A small contrastive audio-text model, trained from scratch: encoder arch tdnn, text encoder width 128.
Rows from block 3 of the text encoder of a small contrastive audio-text model, named by matrix and row number. Rows with one number belong to one neuron. Each number is 128 + 24 x the weight over its row's rms, rounded and kept within 0 to 255. All counts start at 0. Numbers have three digits each.
After each neuron's rows are labels from the 100 texts, of 14848, where the neuron reaches its highest value: "tokens" is the input token at the peak. Only what is clearly more common there than usual is listed. The data: synthesized solo parts of chorales (CocoChorales). In brackets: how many of the 100.
# fc1: MLP up (text_encoder.blocks.3.mlp.fc1.weight, 256x128), inputs 0-42
# fc2: MLP down (text_encoder.blocks.3.mlp.fc2.weight, 128x256, transposed), outputs 0-42

fc1.7:130125121094112085131127099156144110144151096095129109154148146115139113107117120102092123141108153108111103094101158102142132097
fc2.7:145150124136164152158114111119163162117131110124125114112115121129136144124149112107174145111049155178123139157115120149082109132
tokens: "g" (82)

fc1.32:133156113149117125116093204122129120157085119104169106119105125135117148117159121141116126135156106127129104126144163118160112152
fc2.32:117108090082109129149148128124145119121131109137082135138122128124141121140145156097097108118113135118185114142134133121132086070
tokens: "d" (47); "<end>" (42); "a" (7)

fc1.184:102122129110133088115123078092139128142132151137113107120108135089142149126135143110104116176186101108118134090145164177145130126
fc2.184:147133153117141147169156122144167153085159078121164123118143099138138120149119142136110137096126099098127157122161117119122176139
tokens: ":" (25); "3" (19); "g5" (15); "d" (9)

fc1.141:120169100088115147126123132165117110144119157125089122140082111141096133080122138127117118101157138159129141164111151146194116133
fc2.141:128123149126179102117132148096145108096137127148123146110158135130085079112149108150127176121103131134117137111151097124117139146
tokens: "c" (41); "c3" (10); "e4" (7)

fc1.45:126087113110125060129158135112140097154144114109083100125140070138085137135103099171129139116126119127141143144147107113124122139
fc2.45:136128101135124160135163171135124163115136093113136135101099112122097127151188127172141112146124137152105127105152107139176117072
tokens: "d4" (100)

fc1.195:150155116125113106152100130128122145140097119124105126121140098131099127116154171123107135140139172116197099144130137130135114093
fc2.195:150140081104125135125121137156102115131172083128103163113169167136166143133115125131091120104141151100123146124114094095099145130
tokens: "#" (48); "<end>" (48)

fc1.216:139155116114120114122107120105076109151133142133074145154186139131144140061132155121178091132120119126130110133154150159161138146
fc2.216:146114122163095150145099107077125118132123124164136132120155136139123096149122132151106106139092127115135086135063151115137123114
tokens: "f3" (95)

fc1.65:154080124139179114140087111152144141139162161111139162132126157105096107116132159161130107143171123133150106139170092119163123110
fc2.65:158133130169125128121100114127109138129115151129135074118116122102184125108115151117145106130156107158075135153168140154153092120
tokens: "3" (75); "trumpet" (13)

fc1.39:139099122083159099106114126145109096091101150119109132097145141106117142090092118186118156177102154090138137128143140146142085140
fc2.39:132156137185128161145113101116145204129152104150127128119115144143149120131105121125150126121110140166078113121100115103147165129
tokens: "trumpet" (75); "d4" (22)

fc1.85:163100112093110125150111138190137089111115131113136143136124121125159133114173159151092144127157158130129131152123125123149140108
fc2.85:100121133130123154113149128099110098138099103115145158154117142066129118121118155158159145118171104120136152133139121109168163114
tokens: "e4" (100)

fc1.199:078101104114146150145142130116121120158113144094146156091132127121152169106124109109110156096129104156118108105120130162146112146
fc2.199:148127120115072099169124116167161101150159084101094113104161116162115114144118125124137108159155108147105156140120122122101122138
tokens: ":" (51); "3" (15)

fc1.190:114142150124130116122078111168146133168156111142156106152140105089102106132118132078123120138127091114127156110064126124205130142
fc2.190:131155134146128161115124126107145111108180122125170115135146102148150115114118116116069129161098137143135117097123155153185099131
tokens: "3" (62)

fc1.145:081112125122144108121146129126150103141152151143098121120151128121147133146115126104100138107162158140114101117104070108134125163
fc2.145:082143179095091127115132114092135143150142120141132131166127120170174103119144153129120140155146136136133110179151119147100126136
tokens: "c5" (86)

fc1.62:122096105108120109124166209106138128106107146171140167157149122129093163135150114156127141154134177121133111146143129086126116126
fc2.62:109138119118110118125110135160169156109090139117132098097143122131102122060104115140153156077143067108122127141130123127150167146
tokens: "5" (54); "e4" (9)

fc1.1:074124122113129142135119086119091126112120156125145115110085134138122129168130114125098122137128162134113104087113105091140111135
fc2.1:116118111121135142145072126088158179141138120147135163147147115147116115104137154167140089134124131138122114115122099153120098153
tokens: "g" (54); "a" (27); "3" (14)

fc1.23:109157156154102162116122147095103115135127172148136106119089158083168114124151126140169166136136155120165147127107099131143092139
fc2.23:170127157112141112162113117108159114133119099092139085147128092101102128156137134114122117139067125134136098149156098152113123113
tokens: "f" (80); "double" (8)

fc1.177:175108151107096120141127104100143108151113143163123151170159150150153176114134146116114125127114116109103218158129164116140129105
fc2.177:117111132145127148150115177158094127137116111121147124132123117125099116128082131080143150100138123174124149158187110133107100139
tokens: "f4" (62); "3" (18)

fc1.149:106132108090118130119124070127139150149133142182148114111147123119132121176121074114103154081117126173101129116109115138134147126
fc2.149:157093135119118087092096146113079129125172123122074116136144140147140140119142171112150141142123128145102110089134122151126133165
tokens: "c5" (34); "c4" (27); "g" (15)

fc1.211:132111156090112136058111072157146130146152151112145131125102096129108122139141101143162137146138123134114142121159122122163169150
fc2.211:126126090116179086126163135093141076137156100154141095108111174143136088152125142132137151083146094143121118152167136125133117116
tokens: "g3" (54); "g4" (41)

fc1.2:072119116157150126135126117140147121148183137097161117168165124173113128101162153122146129140109114112148134085125118107173147139
fc2.2:124157132109095136148144170128134116144107121100108128141118132134136109146155146158089140106135110127145100180102094134161151138
tokens: "3" (41); "4" (21); "cello" (7)

fc1.73:123115101154142125151136150126116116134074097138131132150142133155104172142127140134086151122163135152122120091118121159130119143
fc2.73:099141110146130146112117106094142151122176113130134122104112129117116093153126125098098138155111079135106111110089133118128135127
tokens: "horn" (63); "violin" (29)

fc1.151:127112158126119129084109174122140122067161106133108110182156152112105097107160101131179134125165115115169110120146165158159080143
fc2.151:118134091159122081135147096139092146113064142098166158123101113149142087132142090155106119123127143120094130150150103133092149111
tokens: ":" (35); "#" (30); "3" (21)

fc1.248:104163089108139124169145132108109172134099107120160126104166137171177125118150141106123170121141134147127137136144132150162114164
fc2.248:130080111154135103127120126189119154158128160137140105117125142132149113094111080136135127158090175092147108194136152125111167147
tokens: "trumpet" (100)

fc1.54:125101139103135171079153082137086118135097121119155128097149109106105107157154073084110112158086181126121141139167108115157114110
fc2.54:130142123204145134140085143111114151128130132167139158090127131110124124166111113108138099114162065113132154099110111112195121142
tokens: "g3" (61); "3" (30)

fc1.133:097126156135138146123107138126092132124137111132147131161115136160087213119107136169072141094113124121094097086120097131111166076
fc2.133:121111110137134144152122111103112131111108120116155098103136131114111151158116114166172083144193159134112156152134169152159132128
tokens: "3" (27); "f4" (27)

fc1.69:115092106079131152131155091143138096117146136141110106130140119109127159075128148100103143162084119140175133111144131150136116126
fc2.69:126118113137130145096112128198129119150118131138118128134135163133122129121161115086131131162150160118113144180146130115149155123
tokens: "c" (61); "#" (27)

fc1.225:136142163137106119109103093093177081105115113119171115116127128128079150135137128136116163156097097124148147151114113136124201132
fc2.225:092079095141132154146147171148113167127165114184091111160107166152158120115091113102081111098156111158102165110155108118174073141
tokens: "#" (48); "flute" (14); "c5" (9)

fc1.86:083147136135137134108131091120173144100146091129143138133137110167149160146107163122120152145146136127123084111143153104176134165
fc2.86:161180124065125116134113096145126099132127100118128123172131136117143136145147136120133140112100095110157107186166085153142176126
tokens: "g5" (97)

fc1.114:142096116120086152089121101102148128136108121130149098147161123136097142149149178132111126124074163156167130080152094094134109116
fc2.114:112116112103156145098116168172140115132109118105140150147120105098087116122058088086174111107160097159139108160104125112101141100
tokens: "c5" (66); "d" (9); "2" (7); "a2" (7)

fc1.59:096129106077105150138138119131153117109098106138102137090124152110136091147158111142149131116140161140133090132145119127101096175
fc2.59:129170122140104113158101161140151155151087144096114122106140099113128118152134136125130138141142093167106154118153156135140184127
tokens: "5" (51); ":" (31)

fc1.122:133125106135119164103118136100177106118163136114097140131128124188146137123110196109143116137108128141168091108104133143156127159
fc2.122:164091106120132138122125146169134145147117118099119128098105132138157112123126120149127127130184086114099153086123117151093112124
tokens: "a" (67); "d" (15)

fc1.88:129109087097138108141126150084151110109125116118137087102135141133156145161146116120135182137086142129134141151112153151110109112
fc2.88:145112118121074107108086098117136135114087120123114136172119141131108116125117133097122082146090102069101137120122125098097165132
tokens: "c5" (70)

fc1.17:111138104154122156074134105142135117121127114086160133184104129143110108115142135113127152080090149121073123120113139151135116172
fc2.17:171141120145158117134131136144122116130126096164131105135148138139103100158113153102142148138144100196124168124172117144121103144
tokens: "f" (53); "f5" (11); "a" (11)

fc1.70:141143113133105112118127144120173133098074141162113135139127150097164123088153126120123143144092173134172138091136101158179162115
fc2.70:150094113144116149140077145157105115127103109110148157104117111155110125109087128158145129137093111107134126111097115137103117120
tokens: "e4" (100)

fc1.220:087110136116151141096148101136121147071134118167152093149103131116156162158115063098112121154127117137137135112143094145174112110
fc2.220:130102137107112101133088117117154126182158132152117099090140141141091124117154161132108177122143115102127128114124147127132095139
tokens: "c4" (83)

fc1.214:105170100137123172135127112128145101114150125133146139163141127146140136175112160115118143175137097161162078115091096146110116143
fc2.214:137144124106096075122134142121132151137100140119097113078142137131134110112120116142108133177146103122138164115171105185138162120
tokens: "f4" (53); "3" (12); "b3" (7)

fc1.48:112056123093156136109122101164122150138141139123108112110182149091119125112131145142087119124155131150142138139155100147113139069
fc2.48:124117104169121131114171150114222146108136121137102130120114116146144123130122124141142126150165117146092132164155150097135122112
tokens: "trumpet" (64); "f" (29)

fc1.161:130119129108086104089128095155115126120088174150132114124125104123128137093122094075122193152152120128138147112111116178107102148
fc2.161:166150162132157102151092104103169125113112135134182151123081153117123133131126141131123131112138129120136127136122087105104128157
tokens: "e5" (88)

fc1.239:139111148135125115133089165131133160149119144164103148097130132120118161153101129119151137093143132119086120135147171135150133098
fc2.239:129102146122090128103180139134121198108143140094109160126185103152133116166159146166136153131124117137124115101139159148119134136
tokens: "c4" (26); "g4" (19)

fc1.13:141100122098168160127153123115158140148086099139132140103127133131125164141135145090115121138124123144147161154097143066106084112
fc2.13:166169075164157138136139148156115142100133122146138141155103170110157106119129121117125106110154178117089090142110150168133155115
tokens: "#" (42); "clarinet" (27); "c4" (9); "f4" (8)

fc1.67:135130156095138160127107113132139119144135087109142105093156133154120119106123108174073140151150160123160137091115122109102126128
fc2.67:137141150129161167093056151113126112110136135151135156142132118160132161152141142124098081140123093123151126157182108092133056151
tokens: "oboe" (78); "g" (20)

fc1.138:179130112141120105163105095158115142116150117143127104137088125145104147088137119142101122151162134144103159088112150138146159142
fc2.138:131130140169171202129162154140123161147101159096164103133115136113107139138108116155179112144162155144142098133116133166118082122
tokens: "g5" (99)

fc1.169:125087110117125147127123146126124105139161097104179128145132119152159150146124104143144124166090123163121167115138118124113117073
fc2.169:151159130095140100111129142131129147097147101129115147097139110098118134090125146159160130140146114074101147084113144087125102089
tokens: "d4" (100)

fc1.76:114090112166139108107146117172173109133109107114149132120143136147106102095109144123113169125126107149135118136137187129173138093
fc2.76:137130121151100156142134174095094184090140140160132111125142120151154115116116104166091114138163123108116175135126101121185114156
tokens: "#" (48); "<end>" (43)

fc1.10:097131104099115139151151121187112107175151136079136153152156117169141144133149169110120100120122148103126118104100160129102128095
fc2.10:136112090148101120147128116110130154130105134103151108115103111188141125150113134165166097121101140105165120144138141141106105121
tokens: "g4" (100)

fc1.251:121175142130145132054126105075131122169142118080183116145133114128137157132118147165096119129144105155132134078146130121143134146
fc2.251:130129133149135162166107098141125130107152129155145175132144109123115124125111135141134128064152101150120104125068164149130163134
tokens: "a" (56); "bassoon" (20)

fc1.127:110132093140130087125151154182100159134143079071124078104140121137127124141129135138140111137069135085156155104175148111155145100
fc2.127:114141144150118145115090126113158134135145115106134110127143149125136117176104168109153111096095146147113153130091135126152096130
tokens: "c" (63)

fc1.40:144107097135130140145128132169059131159151124152098149148149154159181129166143128106101107130118121093126112109144134121123176112
fc2.40:142137120148133139135128135138129131124157155075123136112137133168147134157166156109134154124110123158150093103118109126144115128
tokens: "3" (58); "b3" (14); "d5" (12)

fc1.113:124122149117121098140148099129124124083129133153130125154115133119087121077166133100151091121097119137162112155099168115141144105
fc2.113:125103132155114084078106094136117156120115110194083144106150150112149155119108109129103152123115108093130147120133124110111162110
tokens: "c4" (44); "<end>" (29); "a4" (24)

fc1.135:107142110121139153090143106166093108128118148141177126123138115124127122156147158135075129156131160190091104104128160107127102120
fc2.135:159159124096127109129106104096108145114127129119118098077139151153107097109105129120112124151090102158125130070092146139116171146
tokens: "f" (56); ":" (28); "3" (10)

fc1.160:123119108062128149152125147128117096136156156094073145154134126077130062074135090121147115107172157145116148127120134116103101088
fc2.160:119126134126144105174128086126156137159086095147089126061125126119145128141172136133098148136133149126128133133135132135140174130
tokens: "e4" (99)

fc1.46:118129120093149102143116159155131158112155171110130154156099086170145160133123131168103151140128110130101130115161144185168152136
fc2.46:110172144100146168112158121159112107129150189143151118121103127134128114140105139111134145140142142076105109180178114135128139112
tokens: "g4" (100)

fc1.232:134085138103145108141114133160129124141119113153093111128137157158154100135140135138106142121074104157143157127105118143180148122
fc2.232:086177122092124160101127135120171100104149152107081140120149090071122137136093113069151150143124140138122080136109086132102170186
tokens: "g3" (99)

fc1.241:108156064149123143122117148119110129102147110107094150122154095145079098112100098129160132153148155113123164107121161138139128120
fc2.241:132132192119167113100117146142099149136111133142121148126138112161125123119136150142132139116107109144121171108113114092097134153
tokens: "#" (61); "c3" (13)

fc1.27:121148144091126118084112138096113141152087140104131101142065087135101167118124116111142154117155100154110124127135123098080101120
fc2.27:128143121152114105130140145095138157135122130093128160138120108155083188119117145138152137114122120117179167105115123131141146130
tokens: "clarinet" (31); "#" (30); "d" (20); "a" (8)

fc1.204:120138109104110106160094114130131098145126142170105107121092118143146150128107144101144077102148159182134154104152125134131152141
fc2.204:125146133128117111131116142130129105104159125146117164091108124130138136133117149170111144130121135153134092107104138122110149146
tokens: "a" (99)

fc1.119:121124138133119127136162150137127111126129101101175160147149098168129132131159108101128114117124149125130140151128171147148152101
fc2.119:118124157137089123187147123114072145087124138145113136119117094120127138134133120134139114147161114116107122151144109106153142119
tokens: "horn" (46); "violin" (23); "bassoon" (19)

fc1.191:120123126130106141149111134151163124107147106092177149121087140106124145150149185132115153131143130161100040131095112109134136114
fc2.191:140139131127137096142149118068100194119114124105120152115136136115127089133143118111150159132106122136104141146103118121113145127
tokens: "horn" (100)

fc1.134:146126105159130120161147119094129134120138120123137142099098113122149131156127112118160117063174165129145133159133143109123107110
fc2.134:101089083121188159112143160114127118087167102129101137125139142090149169125117088154129145139133152133105149139147125167132119105
tokens: "trumpet" (66); "<end>" (34)

fc1.165:150135118072146127146180116113116154148139150095159126079142160115133140100137114087133121140135123156116118149138142119135115115
fc2.165:168118150136180088117129124135125071128145145146147133106184160077133121158093152114125132106159123087160127113116113152155156181
tokens: "e5" (45); "<end>" (36); "g3" (19)

fc1.255:142166123141127090083090150131136132164115143149081170123142110116109140087103116118136166174129104163123127083122104127173122124
fc2.255:140129121172088122148165101121149127153076069175151106130111167143170147163168086159109127117134102143113130184093108131095124131
tokens: "f4" (65); "f3" (34)

fc1.42:121135127120083085111123123132123095120125166136143148154104122110102154114126108110136158128138135164160129101108080124170066125
fc2.42:096146123156116125079124138115115118139152137151130128148113161177095111142093099115076117112125120121194128134184122173117078172
tokens: "c5" (88)

fc1.111:118120114183123114127136095149101104108113087137140129117184156156113143159131134094106178119141108138143142113139147115131154136
fc2.111:133167155096108143144089145108152138113124146145091090178149090119125113136155133091170138097135132120162139165130125094078122181
tokens: "a" (89)

fc1.173:122092120116162117148115141092130198085106111160156122136128132120139134160132148164113134119149120145118147121165137115109150157
fc2.173:106095134135120128124089146110162148159135113121126117151088107131135127100152163135109146134103097114163131134158164177119144092
tokens: "f4" (88); "trumpet" (12)

fc1.217:154153100110106144137143139133127137124121167120119140132148119146122119129131127122141125115124113146118061113116103129134117077
fc2.217:120135171149122091160108109108130155109180120101145157102165120133123089150095113118086119185140119126136135151132115182067190139
tokens: "d" (43); "4" (35); "d5" (12); "cello" (8)

fc1.12:172152080112108158140154115133139148078099106135115137147193150150104098145139110139145110151128138168162112106104149169088142134
fc2.12:131143123105164119137131090131106140155159112151084143104101134104151132141136147121134144151157122082096152133164169134117109105
tokens: "g" (54); "#" (40)

fc1.249:111145139136111132084142155155135074105098139165101149134125124154132145102107142151086103123095158134170163084132136150123131180
fc2.249:126121119169095064172125119125143137140098135079141095116150097112132113119134169137100120131093159145135149124142173100140120136
tokens: "a3" (58); "5" (29)

fc1.53:121109105135137117112146095152097105159114138078114113128117127115136140147136134126085122157101142122141148065191167157160167153
fc2.53:115118122153168149132145109107119099107161106145151128151173110136107148133106141134109146120170107149082134150114142111130106148
tokens: "3" (90); "c" (7)

fc1.61:120137130129122110111113163104128139124138121141128116167132104157102101187108130155160093112143148104142138095149167127108123099
fc2.61:140120122102173130088148106158154126127118128129161143137158123132152164142099119136150125115093152094117128132173151121102112160
tokens: "5" (77)

fc1.0:106088128114113086131104142115125139148119141115138089144160117086125121138167117165131156103130098155096120133110137104116110137
fc2.0:153154158139117109108173141134169076122126119181144129113094120185113150145109122146125121132155144107124122133136068156133119146
tokens: "c5" (48)

fc1.240:158117132125173152116156095125113132100115093151088144133152135117126123125155092123112168091143154120129151106098119112105137155
fc2.240:162105158085111116164133166138101156155076141138091127101132117136142137144118171152164125136098083157139071116137138119070123132
tokens: "g" (29); "5" (17); "cello" (15)

fc1.224:100137129140119102139111114108070130150132113157094122149182141134135153100159167118128118106117102104125126120086077121141129086
fc2.224:156144162129113117139119098098119111129151134127086114153122126110098169116151103140127155161147135120134147121146137144130069057
tokens: "<end>" (38); "g" (24)

fc1.187:135158104064125093118130116103126174158139106124103134141089113109122177080131142160124185114151149132134068083145128137106133134
fc2.187:111144125168108169144107201141116160132133073140125102130116101113120112166121115101115141139106123134120157160123121096118160121
tokens: "g5" (97)

fc1.112:111170124121108102110096090140125147132141134096149087150125108132169120136106131155146150129131154099118125088132124145104100148
fc2.112:143118162144146132123160081158131136119124154129124130108097101148101157108123161147115142101155085148135160138129119134075126115
tokens: "g3" (99)

fc1.33:142126129153106120131105135141132122124113114100148121164124103106126161137108096112153102085150147111118087146128124103168122114
fc2.33:135154104105158133131150129106161125130105140141112112152117101126118124152100114100132200121120149105124131149132125147135094129
tokens: "horn" (75); "e3" (12); "3" (11)

fc1.92:151136149122163154116130078108161130116127168082132113123129129122098124085111140134139177128165148118141107122162106095180115090
fc2.92:128141124142110172161112086101160147088129101124148113112126153158096113092093121130118154137155126135123162145111134084121209108
tokens: "<end>" (60); ":" (37)

fc1.147:105113103111134143138142136150106116152193149101136127164122113123141127150114150112131116104095134123131140124110117111172137108
fc2.147:090149141119107167137108169146138151145137105121084095129149149092149106151110077155139168113104146144096122080138115121139140157
tokens: "c" (63); "3" (9); "e3" (8)

fc1.223:125161104098138145127133086133142150137085164175127125131121156125098142117134101114060134126134148152130113163146134148161115117
fc2.223:126103112118172145140130137173129138135102124098169137121106163105173156115157069116124128088124086083141099114158122134149143155
tokens: "g" (83); "trumpet" (16)

fc1.83:119192103158171152128124074152130094099094115144137064123128082116125110150113111131128102133128128187117117176139100146086128107
fc2.83:144076112135150123100085145120082122144104122119073143153099151093140107118101129124146134118135129095152169141120126129084104138
tokens: "#" (57); "<end>" (43)

fc1.63:143136105137097096135109133158132125147137113144141154077125137129155130147126132102098092168128173103112113103106146122132163081
fc2.63:149159160127139151130106119096116129147155133144111088132201160136095127117127112133164132176140092146087126106096153117164128153
tokens: "f3" (100)

fc1.158:151122125130156160115149145123159101148124153133141176143134117167098162088140135128129115104122148152114152107117117067113110153
fc2.158:088150174107127149136159114170129154080107142149153115065109127116135132136150134147146153106119116144081145139105123123143136138
tokens: "a3" (23); "a" (22); "a4" (11)

fc1.154:155121136099112113073145091140138113125134133133156140161131122099118132131184136142143137120114116086147150097118141091142139145
fc2.154:117094147119132116123113117146131154134132112135110103053176151155150086118144139130091083112145088114092162113164082154123122119
tokens: "c4" (76); "e5" (15)

fc1.41:126086142146102096118091117137096120147128120145115112173138104102122128150172116155167150157103091114130107106106159118106105145
fc2.41:160118108134126155116140153116118159127127164123147161136105129160105079147126128165104159098157128105082137101113127083075134144
tokens: "a3" (45); "d" (32)

fc1.35:122090123089099146139118117171100103085100136150160104125129133130142173112086101156074107152157103101175136134154122140115123123
fc2.35:105103084165115126104138133135089164130115149130090137151118132094176134126166122097128121155089153152143129092138151109142094160
tokens: "c4" (59); "viola" (8)

fc1.30:092138136117115086116175125119091116127102139186131125151114107120130150080087119130086121075152148170134162183137108109135167103
fc2.30:156078103110123140104086113100155079115167099133164135125136140135117124105134156119151128120087141123139125130113111144126067120
tokens: "4" (62); "a3" (12)

fc1.116:118124100146109122154128126106116119129140102108112127130123154162105108086167101120105097120157107156127155163133141106127113131
fc2.116:126131112118136127158148108110178088117123154116117132183100080119101075147146126093089140106118137114110068104117161111131136119
tokens: "f4" (70); "f5" (8)

fc1.175:092122110149130124124135181096093126137123145188132151115168118146105160138154139153118131090074128129095141132150127122081144130
fc2.175:102110117089088139139137150097093164153109146134114113101120128137109137096128134155163111124110162155111111116169136082116135118
tokens: "a3" (99)

fc1.159:099137123133118121152119137118133116105147118172103146118154123180125092164081104123125101150119158126129122105124148152117087122
fc2.159:109129127118162178119106126173154126143144137138172128136103119161156083100070128141115167143106122101100130164135137120130178104
tokens: "e3" (7)

fc1.44:097085138156157163136131152166082117133144145149128130143150108127093125132135131158108118181166122096165170148097153127152099128
fc2.44:146145092161109093114133126126101136110162082082095148141080164145092113106115121135120135102068110112104125168119103130126151141
tokens: "e3" (55); "d4" (44)

fc1.153:134184134148121105150144104099104152082120111137105109151086111132122166119096115125127114121105159142109098112131164130121105091
fc2.153:160121108166130111102083102163140090143128110091092114159142149100168122137146130146114119106161128104164125113128136107142100157
tokens: "#" (53); ":" (34)

fc1.79:095135121134159111129106100117152109103096128117095142177116134137162139079128135126115101122129140125149132142146101127150119131
fc2.79:088164182088152120141137095156146120105114119166131144160117153133120139133159139135155125169152073141092145151120100124116126120
tokens: "f4" (76)

fc1.106:093108110125092109117097171080153129141089132111141154143115098122154163148073151105152125168091177151146120151126154119107125161
fc2.106:128157130109095110148139127136147115148134128141148117106147104138133126097161115142162137069132085142108133139072117136146132118
tokens: "4" (71); "d4" (12); "5" (10)

fc1.130:164145070125123139149099151125117099160110130137153116186120144143113105128121113116150101151149138100108150120155172135095087144
fc2.130:114065088129141098091115147164128105129095118148139147120168137117141110094153146079142103092109143127129132139136151136086113116
tokens: "3" (99)

fc1.188:138131115154124114148134165145132116160101141129102132099135151124122119116099135141104149136147123106141147142088121126165103147
fc2.188:110116149117137111129127103158123165112164142164095165147146130086137163132161130159156099131134132167110135164101081145159138091
tokens: "f3" (22); "f4" (16)

fc1.235:093104127120144120137153148128134093150147141110125136081113109124104123140161140108149145138114104141106169122152120118121147078
fc2.235:102113146142139117113131132134154167092091155143125166131109087124121133099096098117182120144120124123118131097106139105129131134
tokens: "a" (100)

fc1.156:136109114163082086117086100101093121136125115133129166119085132133149158101151090127157138144116128152153113097099104110149127082
fc2.156:144138173150104158151090110076083177115136156145131109105158123158146140146112139129121078098174105148149152143136146184089161146
tokens: "b2" (46); "c3" (41); "b3" (7)

fc1.162:110137130094120107163121159137100144128199151129156100124158128097162140112133130106149173138136102108099136105142177122110102136
fc2.162:113088165087121163143175137163146092087121127091141100114136162089138136104086128100149175121115119153112107111157144104125160120
tokens: "f" (58)

fc1.4:090109122102141130102086136133166149113141113104183119075084129127100152133108065154115122115156128163139150148136148101129091128
fc2.4:148106136184111083117135161106123137093119168132109131185149107139110117135137160154119161129108149129140068120119104126133113150
tokens: "c5" (47)

fc1.246:152125137156118148129132091101124135162118134096116101152145111157138106143170114117136150122125137140141109141135169108190138106
fc2.246:137143153133093141113141133133059132116162141119100104117151120110116093145123139145114119161119120095117161156123105147130108154
tokens: "c" (54)