Rows from block 2 of the text encoder, named by matrix and row number. Rows with one number belong to one neuron. Each number is 500 + 50 x the weight over its row's rms, rounded and kept within 0 to 999. All counts start at 0. Numbers have three digits each. After the name is the row's rms in percent of the matrix's.
# fc1: MLP up (text_encoder.blocks.2.mlp.fc1.weight, 256x128), inputs 0-127
# fc2: MLP down (text_encoder.blocks.2.mlp.fc2.weight, 128x256, transposed), outputs 0-127
fc1.67 113:608483527510540524486555595542376567521505473520480506434434561514472543525527455538430527424408561453506548475387444508554577439489547526533385460486451499530435488562483513484543548514549579539529562534519512371555528471446539467472557453465478565535431470505541552467635501479549419441448524524495423533443512515429396481570501539467510428550477511489469527471524498519565455512479
fc2.67 099:476461504490408497433493473517428441436509503545477487388533471460592497520488575485589435460483530450454588460621478465512505493525424472546467533475543546420410499463443547518514510467482526501484618460524517455419482480471604429483446444449509422465542468415499481451411494492511504438513516462591534498423487568448524465505558546494526394532473420463525523523353507546431446482527
fc1.68 095:463533362499530490534567453589495471476501474525512447573490531541487558534377557515420522472466448512406534478481451494524503538440524554488451489548492444504527604584456535594590476487519580464501468571467459482565541539574506450440425624502570531447443508489493440488444444473481542472501530435455444541556489492423435501475500458433481478544550459444426563450470573522513403406491
fc2.68 099:460535567434474528568523531484617511594484547476496494509447529419469515466456538504472470502457539519528594519453491518596576444508455434537496568453498463490553543429450507479469521559455433568587485457511410580532517516549427505458514457494538475459498564530417590564467501654538473503458544518563506409425501485483605507511479449552508530474459528463620470475512432541563575429554
fc1.69 101:480434508526507475509477453472443480519559490566496500519557457517452544506396431500494534518455489492491536497557484471611493468436519613527542459555530520458563431532506529475526558514535441446544519592504559525521559512496529398546468575494513539546534399338453566450530396548469531519577451446428502517421537528451515439581484482471523571475533547413578413479585550536593504453471
fc2.69 106:400404538426514518515463487529595481494469485477409492559523487501436561418538506505579550424485486423503523501440445452441466442563473458519428452545511368508544532469469580519445520607543476438448424450567464530545451545553489479578476508617440496590471418449449448415473506519479479477541484560498528473560544484468432450555427514516514525490492453449515517549501476409537412504435
fc1.70 100:439550496574468468470426445392509514440465555500506557560521469503468593530589483366468415592479459499509457494527484615614484560452513478491467544498508557520400557523475527509423475581520518440513488460493567453418496384406480477495532506506513493549545475500510527600436461511497469456533508451508456473491478452449505527517494425593448433457555414446518545429532583464491484584510
fc2.70 097:486465491580552554387482445492479513513620440571505537511564498441469637498493568481538460502583489537534586621527506443518505489533502592467482534474497455477466452578604544558477505429538508491507428465609528491498521479511458500485493506500569402436460460458531549480517444441466439529509456489514582604534451534460562517398493521573472442439521467493512514473581507408441571519456
fc1.71 099:405489521540480488556522510517531450489448575467481550450446512455475534554575495526604528549602613497485525535488507502453596516442483553508574420550518456532500556403534566540478501473517449509402426459428563492470491548583488540585422495535451583413559518450476475453461464543530478501516532494340497450506456523532515489462471512560438513404547449508460492495492543574557601473431
fc2.71 095:556511533528513531451588530466434444620497429577424547495529574509476475486511555520431456470478491552503463485453501456495506439520548496441377559439483544510606541536637549502507486510490507429471499600508545581479483444445552492480508487462461515471447445428474492526442515540566495425606567542547508430526541519551516616475454560512507469427564445501504442546643532453478543508519
fc1.72 110:534503496454583507444484452494467493535507468507489549471487506475574499493496552466578552548580462458472509503538531527513574489532401417482561486445470440534455512513474424476449575417502539479476562470554475539427549513492542495400543456572574480530457434478470469480412650490463473454451335549580558439493468444430429509582515513539586460430548478496514465498580580527467422528547
fc2.72 101:504552494557502547551575497491558586516420463473460553557466462438496426513482465595535483495578576524509428507548543563466591491462581435447389438509439509411452433555405548471514488511477529482479478537500526490601400531505519482550462603499563483421431596478550516536565516540466535464540517465538521495459438430540508540429496539519383486503515585449573481608493500475506474454491
fc1.73 104:503454480512522560512479517457572545462470482482605524517444394489553503474506538569533488559598498463448503553487592554540541506587538563517561541568444437581462526505494517568479511441475517431444439420508551499442511500401569474474541451552509529536461398507442506517447514520599485452396515520522495484431390491447478410564551563520527486439508510546558399542537457456504492440626
fc2.73 109:516473535469524568457542479409459538519561550563475490515444529559561491553510414573478538453559475443491476541595539572528626441538489465517505454502369488483463501429483462500518425534503485492426524452477515502499411575525438487531479587393508456479572484500528568404475401615414510460522546562512529410484510481530548519501500519447555405541499459529516486500516523432565605529424
fc1.74 094:499539450490533468516477464502544530441514494447521428475492413514494553410469530571496518434526470459406484393596519559448532436489439594503500491478531440472546488464575529493510574533561438486466534356434515446451454555521453598483422503471524518496498474487386425430615524476474446550478471544513492535486475527597469643541560495496482507518586464555435425556541494542488527508544
fc2.74 103:534615557534567544499466515533526434430477484611430537452522524613474450506529496481525553547479479517547513421479533531479610551512599433498516544563413503556597531520571519551479550532590512531456522524446445458463613477466511459505458463446554603443492511463556449522489483507592500470487510490487566497569432449506575519562511534542526377520577412507428521482472546496472550448550
fc1.75 094:409520540435429548424497558517480506536582629503615509575499552502489570450515579499484469579480524423498541558535514426524357553442467505574451525507485457513441466496471541584539496505503478470484596576523498432487452499490455487599671515530524501463547414505409463495478522475432534501480544488477506515496498477630480487488497468517464529467551558477545475486588470495476506577527
fc2.75 096:512566521565500449524548559531548433499481588420585569589472493462454469422539433428569524571448577453576506438481525446539431470526496574425553438483496492454469491463415541445512550458467538544545543577543539511599480538516446509492465510486434473479479543553525592539499443466439501343470484443522509501462460468534502436522455513636489493514442481399482520452432478505439464514441
fc1.76 110:495509468455491492429415408531435429514498461575428489459386449586479497367497442474491502480547455467577520526491466455514510449433499531511489476574568631477521457572522497584543469575471416440510507522469433383500439513531530462492520603522465451478571522497496461517582471499588530491510492481560526442584423589475542489444600551426565515463534467534485454493527497499483457557542
fc2.76 111:516529538506500515534477590564575551528440473478529434447427450544506566512568487516517524523504453468530406487543591623553485481523576527491482526556467362487524458469486506492401499543429475380495566515543557540432531482516562479467474490439537454581503488580463537541431497547446425510532412529407561535553489481553546528457470494651423451464457479509418530443468480543468504516548
fc1.77 096:510606515599519490454536507494552523485508529537533382443601403460537526530466412481548512475531421535494555433573419500519410447420549470521541521528512550430513539513487469542499511449472497458550526497533558405555521437449535470550596506391441538512589485522430469459433546451520572449491457474549488535466522541567480528528469487422493524346419499460536490538444492431472509491573
fc2.77 097:527576529478477416539519422481531491512475508443502451501449593532430470475501490449471490462450510447565518501514465521529438621556430539445529569483486538542505506452524498559420495535440553553516506501539542492606415456490573543494498430517450490572486501479619502579540546473607511402452554537463569557483533470479572430500462419394516409475483522412516524489552467489462396532381